config.toml
model = "image classifier"
dataset = "photos of arthropod specimens (BIOSCAN-5M)"
train_examples = 48750
num_classes = 18
norm_position = "pre"
parallel_block = false
inner_norm = false
kernel_size = 7
residual_init = "zero_last"
lr = 0.0089
adamw_lr_other_params = 0.0026
steps = 5700
batch_size = 128
final_lr_fraction = 0.05
warmup_steps = 110
Rows from block 7, named by matrix and row number. Each number is 50 + 10 x the weight over its row's rms, rounded and kept within 0 to 99. All counts start at 0. After the name is the row's rms in percent of the matrix's.
# pw1: token mixer expand (model.blocks.7.mixer.pw1.weight, 512x256), inputs 128-255
pw1.255 049:50 48 48 54 45 49 09 51 51 60 46 51 61 69 48 61 52 53 49 67 48 50 50 47 45 51 53 69 43 47 50 50 48 39 54 51 57 51 45 51 49 37 51 42 48 50 52 50 51 47 54 46 28 16 41 37 24 52 49 55 49 47 50 46 46 45 42 57 50 51 59 50 53 40 43 66 46 51 50 50 54 33 46 10 53 40 50 48 45 68 39 31 49 65 43 49 39 50 47 34 42 71 49 54 48 51 50 50 50 49 50 44 45 51 52 50 51 56 64 42 50 49 44 53 59 71 50 35
pw1.256 011:50 50 00 50 50 50 50 04 50 50 50 50 50 44 50 43 50 50 50 00 50 50 50 52 50 50 50 50 50 50 50 50 50 50 56 50 50 50 50 81 50 50 50 50 50 50 50 50 69 50 50 50 50 50 50 39 50 50 50 50 50 50 50 50 50 40 50 50 72 50 50 50 50 50 50 50 50 50 50 50 50 50 50 50 50 50 73 50 50 54 50 50 50 50 52 29 50 50 50 50 50 50 50 48 50 50 50 06 50 61 50 50 50 50 50 50 50 50 50 50 50 50 50 50 35 50 50 50
pw1.257 182:65 58 41 46 39 49 54 49 44 45 52 55 32 65 53 47 53 51 49 38 72 43 41 49 50 47 47 56 47 50 47 74 59 64 41 52 30 41 48 69 57 36 48 47 45 53 51 43 61 30 40 56 54 52 41 49 49 41 66 50 64 47 54 44 39 51 60 59 53 46 38 49 39 38 61 66 49 40 48 37 62 58 57 49 49 59 35 58 50 51 37 42 52 38 56 52 66 59 53 45 54 69 58 55 49 41 37 54 52 50 46 62 49 53 49 54 51 49 42 64 62 55 62 51 48 38 51 24
pw1.258 038:52 50 50 55 54 53 46 59 61 84 54 41 46 66 52 43 52 51 54 44 49 43 51 50 53 50 51 50 57 55 54 50 49 58 27 66 71 53 51 49 34 51 59 42 27 58 49 25 68 45 51 49 51 43 55 47 42 48 50 31 50 51 62 46 49 55 40 87 63 63 52 44 45 68 50 51 52 82 61 47 63 52 52 50 51 50 50 50 37 49 26 66 48 43 51 27 44 49 52 59 51 51 57 55 56 48 50 56 76 38 46 63 47 38 48 57 49 72 50 56 60 51 49 50 50 50 40 50
pw1.259 096:46 51 90 53 20 60 46 44 43 48 36 46 45 51 37 50 52 23 35 61 50 68 55 59 49 59 56 48 43 75 46 52 66 48 59 59 49 28 44 45 52 43 50 69 52 57 46 36 43 50 52 49 42 42 62 49 50 53 36 22 64 50 42 43 41 50 36 52 09 54 45 56 60 35 49 58 60 44 52 51 52 59 50 38 36 48 56 24 60 63 64 59 51 29 50 46 50 51 35 39 48 41 51 52 50 32 31 47 34 44 34 26 55 77 57 52 51 51 59 50 51 70 52 41 41 49 46 49
pw1.260 012:50 50 50 50 50 50 50 50 50 50 50 50 50 50 50 50 50 40 50 50 50 50 50 50 50 50 50 50 99 50 50 50 50 50 50 50 50 50 50 50 50 50 50 50 50 50 50 00 50 50 50 32 65 50 50 50 50 50 50 50 50 37 50 50 50 50 50 50 50 50 50 50 50 50 50 50 50 50 50 56 50 50 50 50 50 50 50 50 50 21 50 50 50 50 50 50 50 50 50 50 50 50 50 50 50 50 50 50 68 50 50 50 50 50 50 48 50 50 50 50 50 50 50 50 50 50 50 50
pw1.262 122:52 62 48 49 35 58 71 42 40 44 56 56 69 50 57 55 54 34 57 53 37 37 50 46 47 53 50 47 49 39 53 58 62 50 44 52 44 65 70 57 47 45 47 42 68 25 60 49 49 48 48 47 50 39 57 49 63 47 27 42 58 40 47 54 58 52 49 42 36 53 53 63 38 47 69 47 26 43 40 58 51 54 38 62 50 46 51 43 50 48 50 50 53 46 44 46 47 70 51 57 29 52 43 42 53 46 50 41 59 68 31 42 55 37 31 50 55 51 49 25 52 42 47 58 66 56 58 49
pw1.263 121:52 53 54 41 56 66 47 59 28 46 40 44 69 52 14 45 53 55 41 75 51 58 55 49 56 62 56 55 69 55 50 45 62 53 45 49 39 59 49 62 66 51 67 49 56 65 48 37 70 45 49 58 42 54 41 45 52 49 38 57 56 48 41 51 50 43 51 53 50 48 70 52 53 56 55 53 46 52 88 51 52 54 45 56 42 43 46 51 38 36 57 42 49 53 74 48 46 40 55 51 48 51 55 52 57 41 53 82 55 48 36 50 48 67 48 48 33 46 50 49 49 50 47 51 54 34 51 55
pw1.264 151:50 51 21 52 32 46 49 41 63 38 41 40 38 45 29 43 53 47 52 66 62 47 44 49 55 41 64 39 60 59 49 50 52 48 49 51 47 50 41 54 47 35 60 38 70 49 43 48 57 26 42 52 47 23 46 48 64 49 56 60 60 57 49 64 48 55 44 45 17 63 40 42 50 59 18 40 38 41 47 52 32 46 56 51 49 51 50 45 36 53 47 54 41 55 37 54 66 45 64 30 36 57 65 53 40 54 41 44 40 50 43 37 48 47 60 50 35 52 45 45 44 33 55 53 38 40 57 52
pw1.265 128:44 49 37 42 59 45 61 59 53 42 51 40 39 58 53 56 52 46 71 49 58 45 75 33 46 67 51 48 53 62 43 68 51 42 41 53 50 70 40 50 56 58 47 49 62 52 57 32 27 49 61 61 53 28 63 49 51 46 52 49 43 52 50 40 53 53 44 50 52 48 49 56 49 55 59 56 48 46 56 52 55 49 52 44 48 50 41 43 55 57 35 48 48 32 55 48 50 48 58 68 39 38 32 51 24 39 72 52 42 20 39 52 33 48 37 72 56 54 54 47 40 36 55 50 49 37 41 64
pw1.266 095:36 46 73 53 50 48 49 38 50 56 46 55 46 65 48 53 47 44 56 53 48 34 50 30 77 51 46 60 40 50 56 37 44 54 47 50 65 50 37 58 63 63 48 52 36 52 46 50 50 42 51 49 39 52 32 45 50 49 43 50 39 69 51 42 28 31 51 51 46 46 39 45 59 36 44 67 57 65 52 59 52 44 46 43 60 47 45 44 48 34 51 56 35 52 52 38 46 48 44 58 63 49 47 42 52 51 35 48 60 58 52 36 64 51 53 63 68 36 45 45 74 44 48 23 15 52 44 47
pw1.267 063:40 38 45 51 31 71 50 55 49 50 47 44 50 82 72 53 37 46 53 51 48 48 32 30 45 48 38 50 51 44 48 58 44 49 50 35 51 49 50 43 51 53 44 46 49 52 51 50 59 57 56 61 53 50 41 50 52 50 45 51 50 55 51 57 49 61 62 44 49 32 51 69 51 51 51 50 51 41 50 63 39 53 49 63 54 53 66 50 48 49 51 55 51 49 67 51 42 47 50 53 52 50 49 49 45 79 75 50 51 43 50 49 71 53 36 45 50 55 44 51 42 52 51 40 51 61 74 50
pw1.268 048:74 14 34 53 50 50 50 52 40 51 55 49 49 59 65 56 69 49 58 51 28 58 21 71 39 50 51 51 47 65 66 50 52 50 62 44 49 49 55 65 56 47 73 25 50 48 53 56 49 51 47 62 38 51 59 54 52 52 54 41 50 42 67 61 45 50 52 41 56 50 50 49 84 50 53 53 83 69 39 46 50 72 60 63 50 49 42 67 21 50 38 51 51 49 51 50 40 51 51 53 50 40 55 35 49 63 28 50 69 50 47 46 49 42 49 50 50 73 44 47 47 51 55 52 48 50 51 50
pw1.269 156:53 50 53 49 55 63 52 50 24 50 34 41 53 36 58 53 48 54 53 35 62 54 48 55 54 49 52 48 39 45 54 55 35 46 40 49 85 48 49 43 46 51 52 62 56 45 59 40 47 49 66 48 63 56 45 51 50 48 39 32 39 50 42 39 46 47 52 50 51 50 38 52 47 45 52 45 55 61 53 46 56 55 51 76 48 51 81 35 49 30 33 51 52 37 47 46 52 69 40 61 48 50 66 41 69 40 38 49 47 54 50 46 56 58 43 58 61 47 48 68 46 38 49 48 47 35 60 58
pw1.270 008:50 50 50 50 50 50 50 50 50 50 50 50 50 50 50 50 50 50 50 50 50 50 50 50 50 50 50 50 50 50 50 50 50 50 50 50 50 50 50 50 50 50 50 50 50 50 50 50 50 50 50 50 50 50 50 50 50 50 50 04 50 50 50 50 27 50 50 50 50 50 50 50 50 50 50 50 50 50 50 50 50 50 50 50 50 50 45 50 50 50 50 50 50 50 50 50 50 50 50 50 50 50 50 50 50 50 50 50 50 15 50 50 50 50 50 50 50 50 50 50 50 50 50 50 50 50 50 50
pw1.271 132:29 60 39 32 51 51 46 42 46 31 46 49 38 54 52 44 40 56 41 48 50 40 42 63 69 45 64 54 52 73 56 52 49 45 47 42 49 43 50 48 56 38 51 35 52 51 64 34 53 57 42 56 43 51 55 49 37 50 69 50 50 45 54 46 55 53 49 47 39 43 37 57 42 57 58 50 49 59 59 50 61 39 36 43 63 56 61 44 50 60 59 52 59 48 53 50 62 36 52 24 47 68 51 66 43 50 16 83 50 62 61 54 63 50 49 53 45 59 47 56 57 56 50 39 48 54 50 55
pw1.272 149:57 47 34 40 29 48 58 48 59 41 37 58 45 48 35 60 38 41 56 48 47 66 63 45 49 55 35 59 56 76 46 53 50 30 38 44 52 58 28 44 41 50 64 50 23 44 32 46 42 47 48 45 56 61 40 62 58 30 58 53 57 56 29 48 28 47 49 56 51 64 50 46 34 53 77 45 49 44 54 59 47 58 33 61 60 47 50 54 52 47 45 64 65 41 54 56 47 49 52 50 49 54 68 57 60 58 44 60 46 49 52 57 56 46 50 54 39 36 39 47 59 49 59 39 31 55 57 41
pw1.273 112:64 60 69 60 70 53 67 66 48 50 40 51 76 61 55 61 52 48 68 48 53 65 57 50 50 41 62 39 46 54 42 47 58 65 49 44 64 54 50 51 68 60 44 40 41 24 38 44 59 54 34 49 36 50 21 39 47 44 54 48 33 40 57 49 64 39 66 50 50 28 51 50 44 57 47 58 50 46 39 47 44 61 53 53 69 55 52 53 38 49 51 36 67 39 66 49 38 50 56 54 50 51 35 51 48 40 35 52 43 31 39 49 50 68 55 46 51 62 64 50 50 50 52 51 51 44 48 51
pw1.274 133:50 50 54 51 26 48 39 34 52 57 69 44 54 60 66 48 52 63 65 42 48 39 48 60 44 49 59 49 38 58 62 51 46 51 62 41 47 52 41 45 51 59 44 49 74 45 52 41 38 56 51 44 58 47 75 47 54 42 45 54 44 50 57 36 50 48 50 49 51 34 39 55 50 45 48 72 29 60 46 62 26 52 46 57 49 52 32 38 50 53 56 51 45 55 36 53 49 26 45 49 51 48 52 44 32 41 38 58 47 64 72 50 50 49 72 39 68 49 38 42 64 35 48 49 52 49 46 60
pw1.275 058:36 45 29 44 50 21 65 50 49 50 80 51 37 49 54 50 50 56 50 55 60 45 50 34 53 50 47 49 43 48 52 50 23 28 46 52 47 51 52 51 36 50 82 74 48 52 58 48 47 47 47 53 46 52 50 54 57 49 48 40 84 43 48 51 49 34 58 50 48 50 51 24 51 61 45 51 49 62 51 56 49 44 50 52 40 59 24 53 53 83 44 48 53 55 28 48 51 76 51 54 30 50 41 51 53 50 52 51 18 64 51 51 45 53 57 48 66 50 54 49 51 55 51 35 54 59 50 35
pw1.278 144:48 49 41 41 50 47 51 38 49 47 46 46 45 57 47 47 49 31 57 53 45 50 61 44 53 52 59 53 48 39 40 65 41 66 36 47 58 59 40 41 34 43 50 42 49 59 48 75 54 45 48 52 66 47 55 51 44 30 51 52 68 43 76 66 54 47 52 60 45 44 47 40 38 29 43 44 63 63 49 54 29 37 55 48 79 51 61 50 56 47 54 59 48 54 43 49 51 66 49 56 30 29 43 35 60 40 38 52 49 47 44 50 40 38 33 50 51 40 57 54 50 43 30 56 47 52 55 80
pw1.279 015:64 50 50 61 50 50 45 50 50 50 50 50 22 48 50 50 50 50 50 50 50 50 50 50 50 50 50 99 50 43 52 50 50 55 43 50 50 50 17 50 50 50 38 50 50 50 50 51 50 50 50 49 50 42 61 50 50 50 50 50 50 50 50 50 50 50 50 50 51 50 50 50 50 50 50 50 50 50 50 17 50 58 50 49 50 50 66 50 50 00 49 50 58 50 50 50 50 50 50 50 50 50 50 50 50 65 50 50 50 50 01 50 50 50 50 50 50 50 50 57 50 50 50 50 32 54 50 50
pw1.280 155:47 50 79 52 39 23 49 27 31 43 55 49 54 51 56 65 51 43 50 41 42 54 55 41 47 47 61 43 58 43 43 58 36 43 53 50 36 51 47 39 59 56 43 54 52 52 38 49 39 47 50 63 68 48 46 60 64 64 50 46 49 50 51 39 43 45 64 54 40 48 57 25 45 64 52 51 40 38 68 37 39 55 59 50 46 45 64 48 47 48 34 44 52 55 50 51 51 48 49 70 38 31 29 49 63 48 61 58 52 64 45 50 41 29 57 55 40 53 59 51 31 63 35 30 83 48 48 66
pw1.281 170:42 52 34 45 61 40 52 52 50 31 60 65 42 66 49 62 51 55 68 43 51 52 61 51 37 47 57 35 50 29 48 50 53 57 39 57 40 22 58 52 51 34 69 60 55 67 57 52 39 59 52 47 49 51 57 39 42 36 51 58 50 46 53 67 47 51 73 52 36 50 35 39 56 53 57 47 39 44 56 43 44 74 52 62 45 59 37 61 54 51 58 51 54 36 42 24 58 72 63 53 39 54 49 50 48 33 54 55 46 48 51 51 49 43 67 31 53 28 48 55 54 61 39 56 75 74 61 55
pw1.282 012:50 50 63 50 50 50 50 50 50 50 50 50 50 50 50 50 50 50 50 50 50 50 50 50 50 50 60 50 50 50 50 50 50 50 50 50 43 50 50 50 50 50 50 50 97 17 50 50 50 50 50 50 50 50 50 50 50 50 50 50 50 50 50 50 50 50 58 50 50 50 50 50 50 50 00 50 50 50 50 50 50 50 50 77 50 50 50 35 50 50 68 71 50 50 99 50 50 50 50 50 50 50 50 50 50 48 50 50 50 50 50 50 50 50 50 50 50 50 50 50 50 32 50 00 50 50 50 50
pw1.283 133:55 59 41 47 66 57 64 41 64 30 50 54 60 56 38 49 34 53 69 49 55 39 39 71 64 49 46 43 75 46 57 62 38 51 50 55 49 42 49 62 49 28 55 48 51 51 51 52 49 51 48 51 59 64 68 49 49 49 47 48 51 53 48 58 23 59 74 32 57 46 58 52 52 50 42 67 58 66 43 60 83 51 51 55 59 44 60 51 65 50 51 62 54 47 47 60 43 47 44 49 51 48 49 46 49 52 32 54 46 65 58 51 52 44 53 37 46 51 50 43 51 71 42 47 64 52 50 58
pw1.284 054:29 48 49 50 50 66 50 41 52 48 62 50 50 49 61 51 46 53 56 48 48 42 53 67 43 45 74 73 47 50 50 49 51 48 56 51 50 49 74 53 82 50 45 61 50 49 66 52 48 48 99 60 49 50 72 49 47 51 24 44 59 43 59 55 44 35 48 54 41 37 50 59 61 53 53 89 50 62 42 54 50 50 21 53 64 47 50 49 54 50 50 54 51 41 50 59 50 50 50 32 50 52 50 38 51 53 50 45 47 49 48 51 57 50 64 55 52 66 57 50 34 46 50 54 52 51 53 52
pw1.285 164:55 46 50 48 48 43 49 48 48 50 48 49 47 67 49 50 51 42 44 56 50 47 43 53 71 37 56 58 46 59 58 52 77 63 35 55 49 54 50 44 53 67 56 39 45 64 44 50 50 72 21 75 57 50 54 65 77 50 51 49 57 48 60 65 50 48 52 50 53 51 52 43 49 47 44 59 58 41 51 54 42 60 50 49 55 46 53 50 48 55 60 52 56 65 49 47 21 57 54 35 48 58 45 33 34 50 52 35 55 61 47 55 45 47 63 49 58 57 44 47 58 36 32 53 37 55 52 63
pw1.286 138:58 54 62 39 50 53 47 59 49 50 38 37 56 51 36 49 34 64 68 57 50 54 68 29 50 77 73 52 61 36 44 49 51 42 51 50 53 59 69 57 47 53 48 46 44 53 52 57 50 50 48 44 51 52 38 46 54 44 52 43 48 50 38 50 51 33 39 61 51 51 56 64 58 43 49 37 37 67 20 51 41 49 54 45 41 61 47 53 38 64 59 53 68 56 55 51 69 68 50 53 70 39 60 51 58 27 41 49 51 43 61 49 49 62 50 35 55 54 54 45 41 64 67 68 49 44 47 46
pw1.288 118:58 46 47 55 64 51 45 48 46 52 50 51 52 61 50 27 53 51 47 67 50 56 50 31 47 42 60 43 46 48 43 55 50 48 45 49 51 39 28 58 60 38 47 53 50 48 55 71 61 52 50 37 51 33 50 17 50 49 54 48 73 40 55 58 53 31 53 47 50 65 50 44 55 51 49 69 51 56 41 47 37 45 52 45 53 53 50 47 53 44 47 40 64 51 56 39 38 65 61 49 51 27 59 28 57 40 49 61 49 46 34 56 44 51 45 40 49 48 49 35 52 40 25 52 39 49 64 59
pw1.289 135:47 67 49 35 47 43 63 44 49 43 44 48 55 52 35 42 59 49 51 50 56 52 48 44 38 49 34 51 46 43 59 43 31 72 50 52 45 38 25 48 39 44 54 24 49 48 47 52 39 56 55 45 72 63 36 52 38 47 40 49 39 66 50 36 46 36 69 66 65 41 43 47 42 48 58 71 57 65 51 50 58 54 45 57 56 43 44 67 75 35 45 39 48 48 35 66 38 56 38 46 52 53 53 43 38 53 65 49 61 56 43 37 25 40 54 26 59 52 46 63 40 51 75 63 51 38 29 54
pw1.290 008:50 50 50 50 50 50 50 50 50 50 50 50 50 50 50 50 50 50 99 50 50 50 50 50 50 50 50 50 50 50 50 50 50 50 38 50 50 50 50 50 50 50 50 50 50 50 50 50 50 50 50 50 50 50 50 50 50 50 53 50 50 50 50 50 50 50 50 50 50 50 50 50 50 50 50 50 50 50 50 50 50 50 50 50 50 50 50 50 50 50 50 50 50 50 50 50 50 50 50 50 50 50 50 50 50 50 50 50 50 50 50 50 50 50 50 50 50 50 50 99 50 50 50 50 50 50 50 50
pw1.291 104:49 48 67 55 55 50 48 61 53 43 61 52 42 61 53 52 50 44 62 53 75 56 50 50 47 53 49 70 58 52 54 38 47 42 56 69 53 68 49 47 51 45 51 27 43 31 57 41 51 48 48 64 44 34 46 73 55 59 58 36 47 31 53 48 55 69 34 53 57 59 52 50 51 56 48 52 55 52 57 52 62 43 35 54 30 52 50 50 51 50 52 49 54 50 47 36 43 57 52 40 44 24 84 67 49 50 44 83 46 64 49 40 36 16 55 50 60 50 55 57 75 50 71 32 53 45 37 48
pw1.292 028:99 53 53 50 43 53 54 66 51 43 36 56 46 50 47 52 50 47 46 52 39 50 54 50 55 49 33 50 50 50 46 49 70 23 57 45 61 51 50 50 51 49 49 51 40 50 58 49 69 54 50 51 47 50 52 50 62 73 50 37 50 48 49 51 60 41 48 50 50 26 64 48 45 50 49 46 50 60 49 50 56 50 50 50 47 50 45 39 52 51 68 47 49 51 50 53 50 59 47 57 50 50 40 49 51 65 57 89 50 51 50 46 53 54 54 56 50 54 49 52 50 51 50 45 51 78 50 49
pw1.293 125:52 46 52 47 48 54 44 65 37 53 50 46 48 64 50 72 47 41 49 58 52 50 38 43 44 37 40 41 38 45 47 37 49 48 66 50 50 51 63 48 54 55 42 60 55 52 46 46 62 35 44 52 51 39 39 58 27 58 64 49 38 45 60 46 48 51 52 64 53 44 50 47 32 50 61 57 49 47 35 70 49 47 59 40 45 52 34 63 50 55 47 50 28 45 45 49 40 53 66 39 31 49 56 59 50 71 43 39 51 39 50 54 48 47 56 53 52 50 77 61 50 45 45 55 69 59 51 46
pw1.295 007:50 50 50 50 50 50 50 50 50 50 50 50 50 50 50 50 50 50 50 50 50 50 99 50 50 50 50 50 50 50 50 50 50 50 50 50 50 50 50 50 50 50 50 50 50 50 50 50 50 50 50 50 50 50 50 50 50 50 50 50 50 50 50 50 50 50 57 50 50 50 50 50 50 50 50 50 50 50 50 50 50 50 50 50 50 50 50 50 50 50 50 50 50 50 50 50 50 50 50 50 50 50 50 50 69 50 50 50 50 50 50 50 50 50 50 50 50 50 50 50 50 50 50 50 50 50 50 50
pw1.297 147:52 58 61 54 53 47 59 50 22 48 61 46 50 46 49 50 61 47 61 47 51 56 57 53 46 52 66 54 27 41 59 53 51 52 48 48 50 49 45 64 63 50 57 46 59 63 58 40 52 42 45 45 50 48 45 35 60 34 35 36 51 48 53 66 20 65 49 54 44 40 42 48 52 54 50 48 48 43 44 55 38 66 41 52 62 69 50 47 47 50 54 53 42 75 42 62 51 42 45 41 66 69 79 52 50 43 64 44 51 55 58 33 64 43 53 41 61 55 44 60 55 53 50 48 53 45 55 38
pw1.298 126:24 53 55 49 53 44 52 51 56 43 39 53 53 59 41 47 58 50 40 60 44 57 74 44 27 76 50 33 41 35 47 54 26 52 52 66 46 34 33 39 40 32 50 53 57 23 59 43 49 45 49 54 39 50 47 59 52 41 44 53 49 40 48 38 61 50 50 47 35 40 48 40 35 60 48 53 42 69 51 66 62 47 41 61 57 53 62 57 45 45 54 64 41 50 56 42 54 51 54 58 50 42 51 36 51 50 67 70 44 50 42 51 57 55 66 43 53 14 50 60 45 37 55 49 46 46 51 40
pw1.299 019:50 50 56 50 63 50 50 50 57 50 50 50 50 32 50 50 50 50 22 50 00 50 50 50 79 50 50 50 50 50 37 50 50 50 50 45 50 50 50 50 50 50 50 50 62 35 50 50 50 50 50 50 50 50 50 50 50 52 50 50 82 68 50 50 50 50 50 51 15 50 50 37 50 50 50 50 50 50 50 49 54 50 50 50 50 50 29 50 50 50 50 50 50 63 50 47 63 48 50 50 50 50 55 50 46 50 50 50 50 50 49 87 50 50 50 50 46 50 89 50 50 50 50 50 48 50 50 50
pw1.300 109:55 63 61 56 49 67 64 54 37 38 52 62 46 68 63 73 49 49 38 43 52 53 54 45 44 51 40 49 50 42 55 50 35 48 47 55 48 45 24 66 47 52 57 55 31 36 52 41 58 53 51 51 54 54 39 67 53 34 44 47 51 43 52 60 51 70 53 44 43 55 74 49 43 55 57 48 46 42 43 61 48 57 37 77 47 50 47 57 38 33 36 49 66 52 38 57 68 44 44 52 59 56 38 41 62 44 62 63 44 45 50 49 43 44 46 41 57 47 53 49 53 39 17 54 31 50 48 31
pw1.301 013:50 50 50 50 50 50 50 50 51 50 50 51 58 50 63 50 50 50 33 49 50 50 50 50 50 83 50 50 53 34 50 50 55 49 50 59 49 50 53 77 50 50 48 50 50 54 50 50 50 50 50 50 50 50 50 50 50 50 71 50 52 50 50 52 50 51 50 50 50 50 50 50 50 50 51 51 19 49 50 51 50 49 13 32 50 50 50 50 48 51 50 50 50 50 50 50 50 50 50 50 50 48 49 49 50 50 87 47 49 49 50 50 50 50 50 49 50 50 50 50 51 51 50 50 50 51 50 51
pw1.302 103:47 53 76 67 52 36 49 74 38 47 56 48 59 51 60 38 31 49 30 49 44 55 55 52 56 46 41 49 57 50 50 59 31 60 50 44 42 30 44 50 33 53 26 47 39 41 54 57 42 47 77 57 56 48 44 50 54 50 42 61 38 54 46 48 50 63 53 43 50 37 52 47 36 36 38 41 60 46 57 41 44 63 65 46 55 62 61 43 48 32 41 34 71 53 50 48 42 52 48 47 50 39 50 60 50 36 29 31 49 48 46 63 41 44 62 49 51 55 56 48 50 51 53 62 62 49 41 55
pw1.303 025:47 43 50 50 53 55 50 50 32 56 50 50 51 33 48 50 51 52 51 50 50 50 50 50 50 50 50 49 49 51 50 49 51 50 49 46 51 50 50 50 54 50 79 50 48 34 51 50 51 48 49 50 50 50 51 50 50 50 50 41 50 46 50 54 49 50 41 43 49 51 56 40 52 41 50 54 50 59 50 51 51 50 43 29 50 50 23 51 50 50 41 48 01 65 50 51 49 48 50 42 50 49 51 50 42 55 50 54 50 20 70 51 50 74 50 50 50 50 50 50 54 54 50 50 50 50 50 51
pw1.304 171:49 41 39 60 59 45 58 45 51 47 39 56 53 47 50 53 79 53 34 54 49 50 65 79 52 49 57 50 22 33 57 55 39 73 55 52 50 47 58 54 34 50 46 38 61 43 55 49 61 72 49 50 54 77 56 33 54 38 49 49 58 53 53 56 37 50 51 51 40 41 53 57 52 44 54 61 56 54 37 37 40 51 48 47 56 39 48 64 46 60 49 69 55 52 59 44 25 49 21 39 46 61 70 48 45 41 72 37 45 54 41 54 39 27 56 46 36 57 52 43 58 56 45 74 42 62 50 53
pw1.305 168:50 63 54 23 45 31 67 68 55 38 79 48 46 42 38 67 60 40 46 55 55 56 49 61 69 38 49 36 51 51 50 44 65 51 57 38 58 43 44 54 42 53 55 29 44 28 50 62 54 58 58 52 51 41 49 57 40 31 43 70 50 49 39 67 30 54 39 39 61 62 76 42 45 51 51 38 46 42 55 50 61 43 48 48 51 46 55 47 52 42 51 35 70 47 37 55 51 63 47 57 62 52 58 34 57 50 62 53 34 31 52 50 49 52 59 47 63 41 40 58 58 49 59 54 53 48 31 50
pw1.306 040:45 50 37 43 56 49 52 47 22 50 59 44 36 50 43 49 60 51 47 53 54 51 45 63 50 44 41 15 50 44 46 42 54 50 51 49 51 18 61 49 55 49 41 50 51 50 43 49 40 50 59 51 51 51 51 49 52 50 63 82 49 49 46 61 65 38 44 40 70 49 51 48 74 51 48 57 41 48 58 60 43 43 47 43 50 36 50 43 52 43 56 57 31 26 39 81 42 24 48 68 49 47 49 51 18 50 51 47 48 94 49 45 54 69 55 29 50 65 49 55 49 32 49 52 58 49 50 48
pw1.307 126:63 68 55 57 50 57 47 68 49 39 69 65 62 45 61 48 33 43 41 67 60 63 55 44 55 72 44 48 43 41 43 32 40 48 37 46 49 57 65 50 47 45 47 54 37 66 43 44 55 26 38 62 41 45 55 56 56 50 47 61 57 32 50 61 43 68 44 46 55 48 61 60 53 52 50 44 41 46 54 51 38 38 47 50 56 51 48 65 45 30 42 47 78 60 56 51 44 69 51 51 32 69 48 45 49 50 36 51 45 44 55 54 50 53 44 42 50 49 49 61 58 59 55 50 53 57 51 43
pw1.308 024:68 11 50 50 50 50 51 49 49 50 50 49 50 38 50 50 50 54 66 43 30 50 52 50 50 06 47 50 20 50 50 37 50 51 50 50 52 26 50 50 51 44 50 50 51 50 48 50 53 50 50 71 45 50 55 50 50 61 50 50 50 50 50 54 51 50 50 50 50 56 49 50 15 54 49 50 48 50 50 49 43 50 47 26 50 50 50 48 29 54 50 50 75 47 50 50 32 50 84 50 47 50 50 51 50 50 50 50 48 50 50 56 50 89 50 50 50 50 50 53 50 76 50 50 50 51 50 40
pw1.309 154:61 49 50 50 37 55 34 46 45 52 47 50 76 50 49 50 55 40 62 41 70 60 45 49 49 50 51 30 66 42 48 60 40 49 70 61 50 43 50 51 43 51 56 62 44 49 47 47 39 54 44 53 42 36 42 60 55 63 51 55 56 62 48 53 48 36 56 50 72 48 52 35 33 55 52 42 64 43 61 50 72 56 42 50 39 46 39 65 40 48 52 51 38 31 60 51 38 52 76 51 49 70 54 48 36 44 28 55 48 39 50 39 47 49 56 70 69 48 51 49 28 43 39 56 55 54 45 34
pw1.310 125:56 40 48 43 40 43 51 31 40 58 69 44 45 39 54 50 50 52 54 52 52 59 63 46 40 65 48 46 46 35 48 49 25 50 35 45 57 54 50 41 40 54 40 48 23 46 51 42 56 50 34 47 48 40 91 64 63 41 54 53 49 38 45 51 50 38 60 52 45 41 50 52 49 69 53 67 45 25 69 58 42 53 43 50 52 58 61 61 53 67 45 45 55 53 69 32 55 50 41 27 53 50 29 48 59 44 57 40 42 52 51 61 41 47 35 71 56 68 48 56 50 53 42 48 58 48 53 50
pw1.311 151:34 46 36 38 52 49 48 52 64 42 54 59 45 68 35 45 49 54 42 48 37 51 51 43 68 57 35 64 70 60 51 55 35 43 48 49 33 60 34 68 41 51 27 49 37 49 35 47 49 33 63 43 75 63 54 51 35 43 33 48 75 46 53 46 28 44 49 69 37 60 43 53 39 48 51 46 51 42 54 57 60 45 63 56 42 65 37 45 57 43 48 56 51 42 62 42 63 26 30 26 37 45 57 61 41 50 41 72 55 53 59 67 45 50 50 58 51 53 49 50 58 43 55 74 52 48 52 54
pw1.312 142:63 64 61 47 48 54 58 59 40 42 44 65 46 63 54 43 58 37 48 51 27 51 51 51 57 41 52 29 41 52 60 50 52 52 50 48 42 43 59 41 39 51 59 72 42 48 45 48 52 58 56 45 57 67 61 39 43 50 52 50 51 77 58 60 62 53 55 48 43 31 56 47 55 59 56 35 36 77 51 54 50 62 41 50 54 32 34 52 52 47 65 51 53 42 53 47 52 56 57 44 54 57 44 51 58 41 52 53 39 83 44 57 49 54 41 55 53 22 41 60 34 54 42 38 26 57 47 56
pw1.313 147:57 42 57 44 41 49 58 64 69 34 52 58 47 53 35 50 51 52 40 42 38 48 42 50 59 66 50 59 47 53 51 58 49 51 42 52 50 62 50 46 52 67 33 38 30 43 40 48 49 54 33 46 37 46 31 70 52 44 43 54 48 37 51 44 34 62 48 59 37 35 61 42 24 37 43 54 53 45 63 56 45 12 51 58 71 46 47 42 50 39 52 48 54 22 48 51 55 59 38 45 46 49 46 55 59 47 39 54 54 62 68 53 46 58 55 47 57 48 42 33 64 53 41 50 64 47 50 48
pw1.314 099:60 42 62 43 50 31 64 53 67 60 39 52 52 48 43 66 57 41 43 58 22 33 74 42 35 50 52 20 55 34 62 50 47 60 67 51 64 58 57 42 40 62 51 65 39 49 47 51 47 42 61 50 41 57 47 66 50 56 42 49 60 41 51 52 51 33 36 50 38 54 50 49 42 36 54 50 48 53 50 47 44 61 40 63 50 48 51 53 57 57 60 49 54 34 81 50 49 50 55 49 51 49 47 38 50 50 53 50 78 48 60 51 60 52 51 52 48 42 54 50 58 65 55 42 41 60 57 59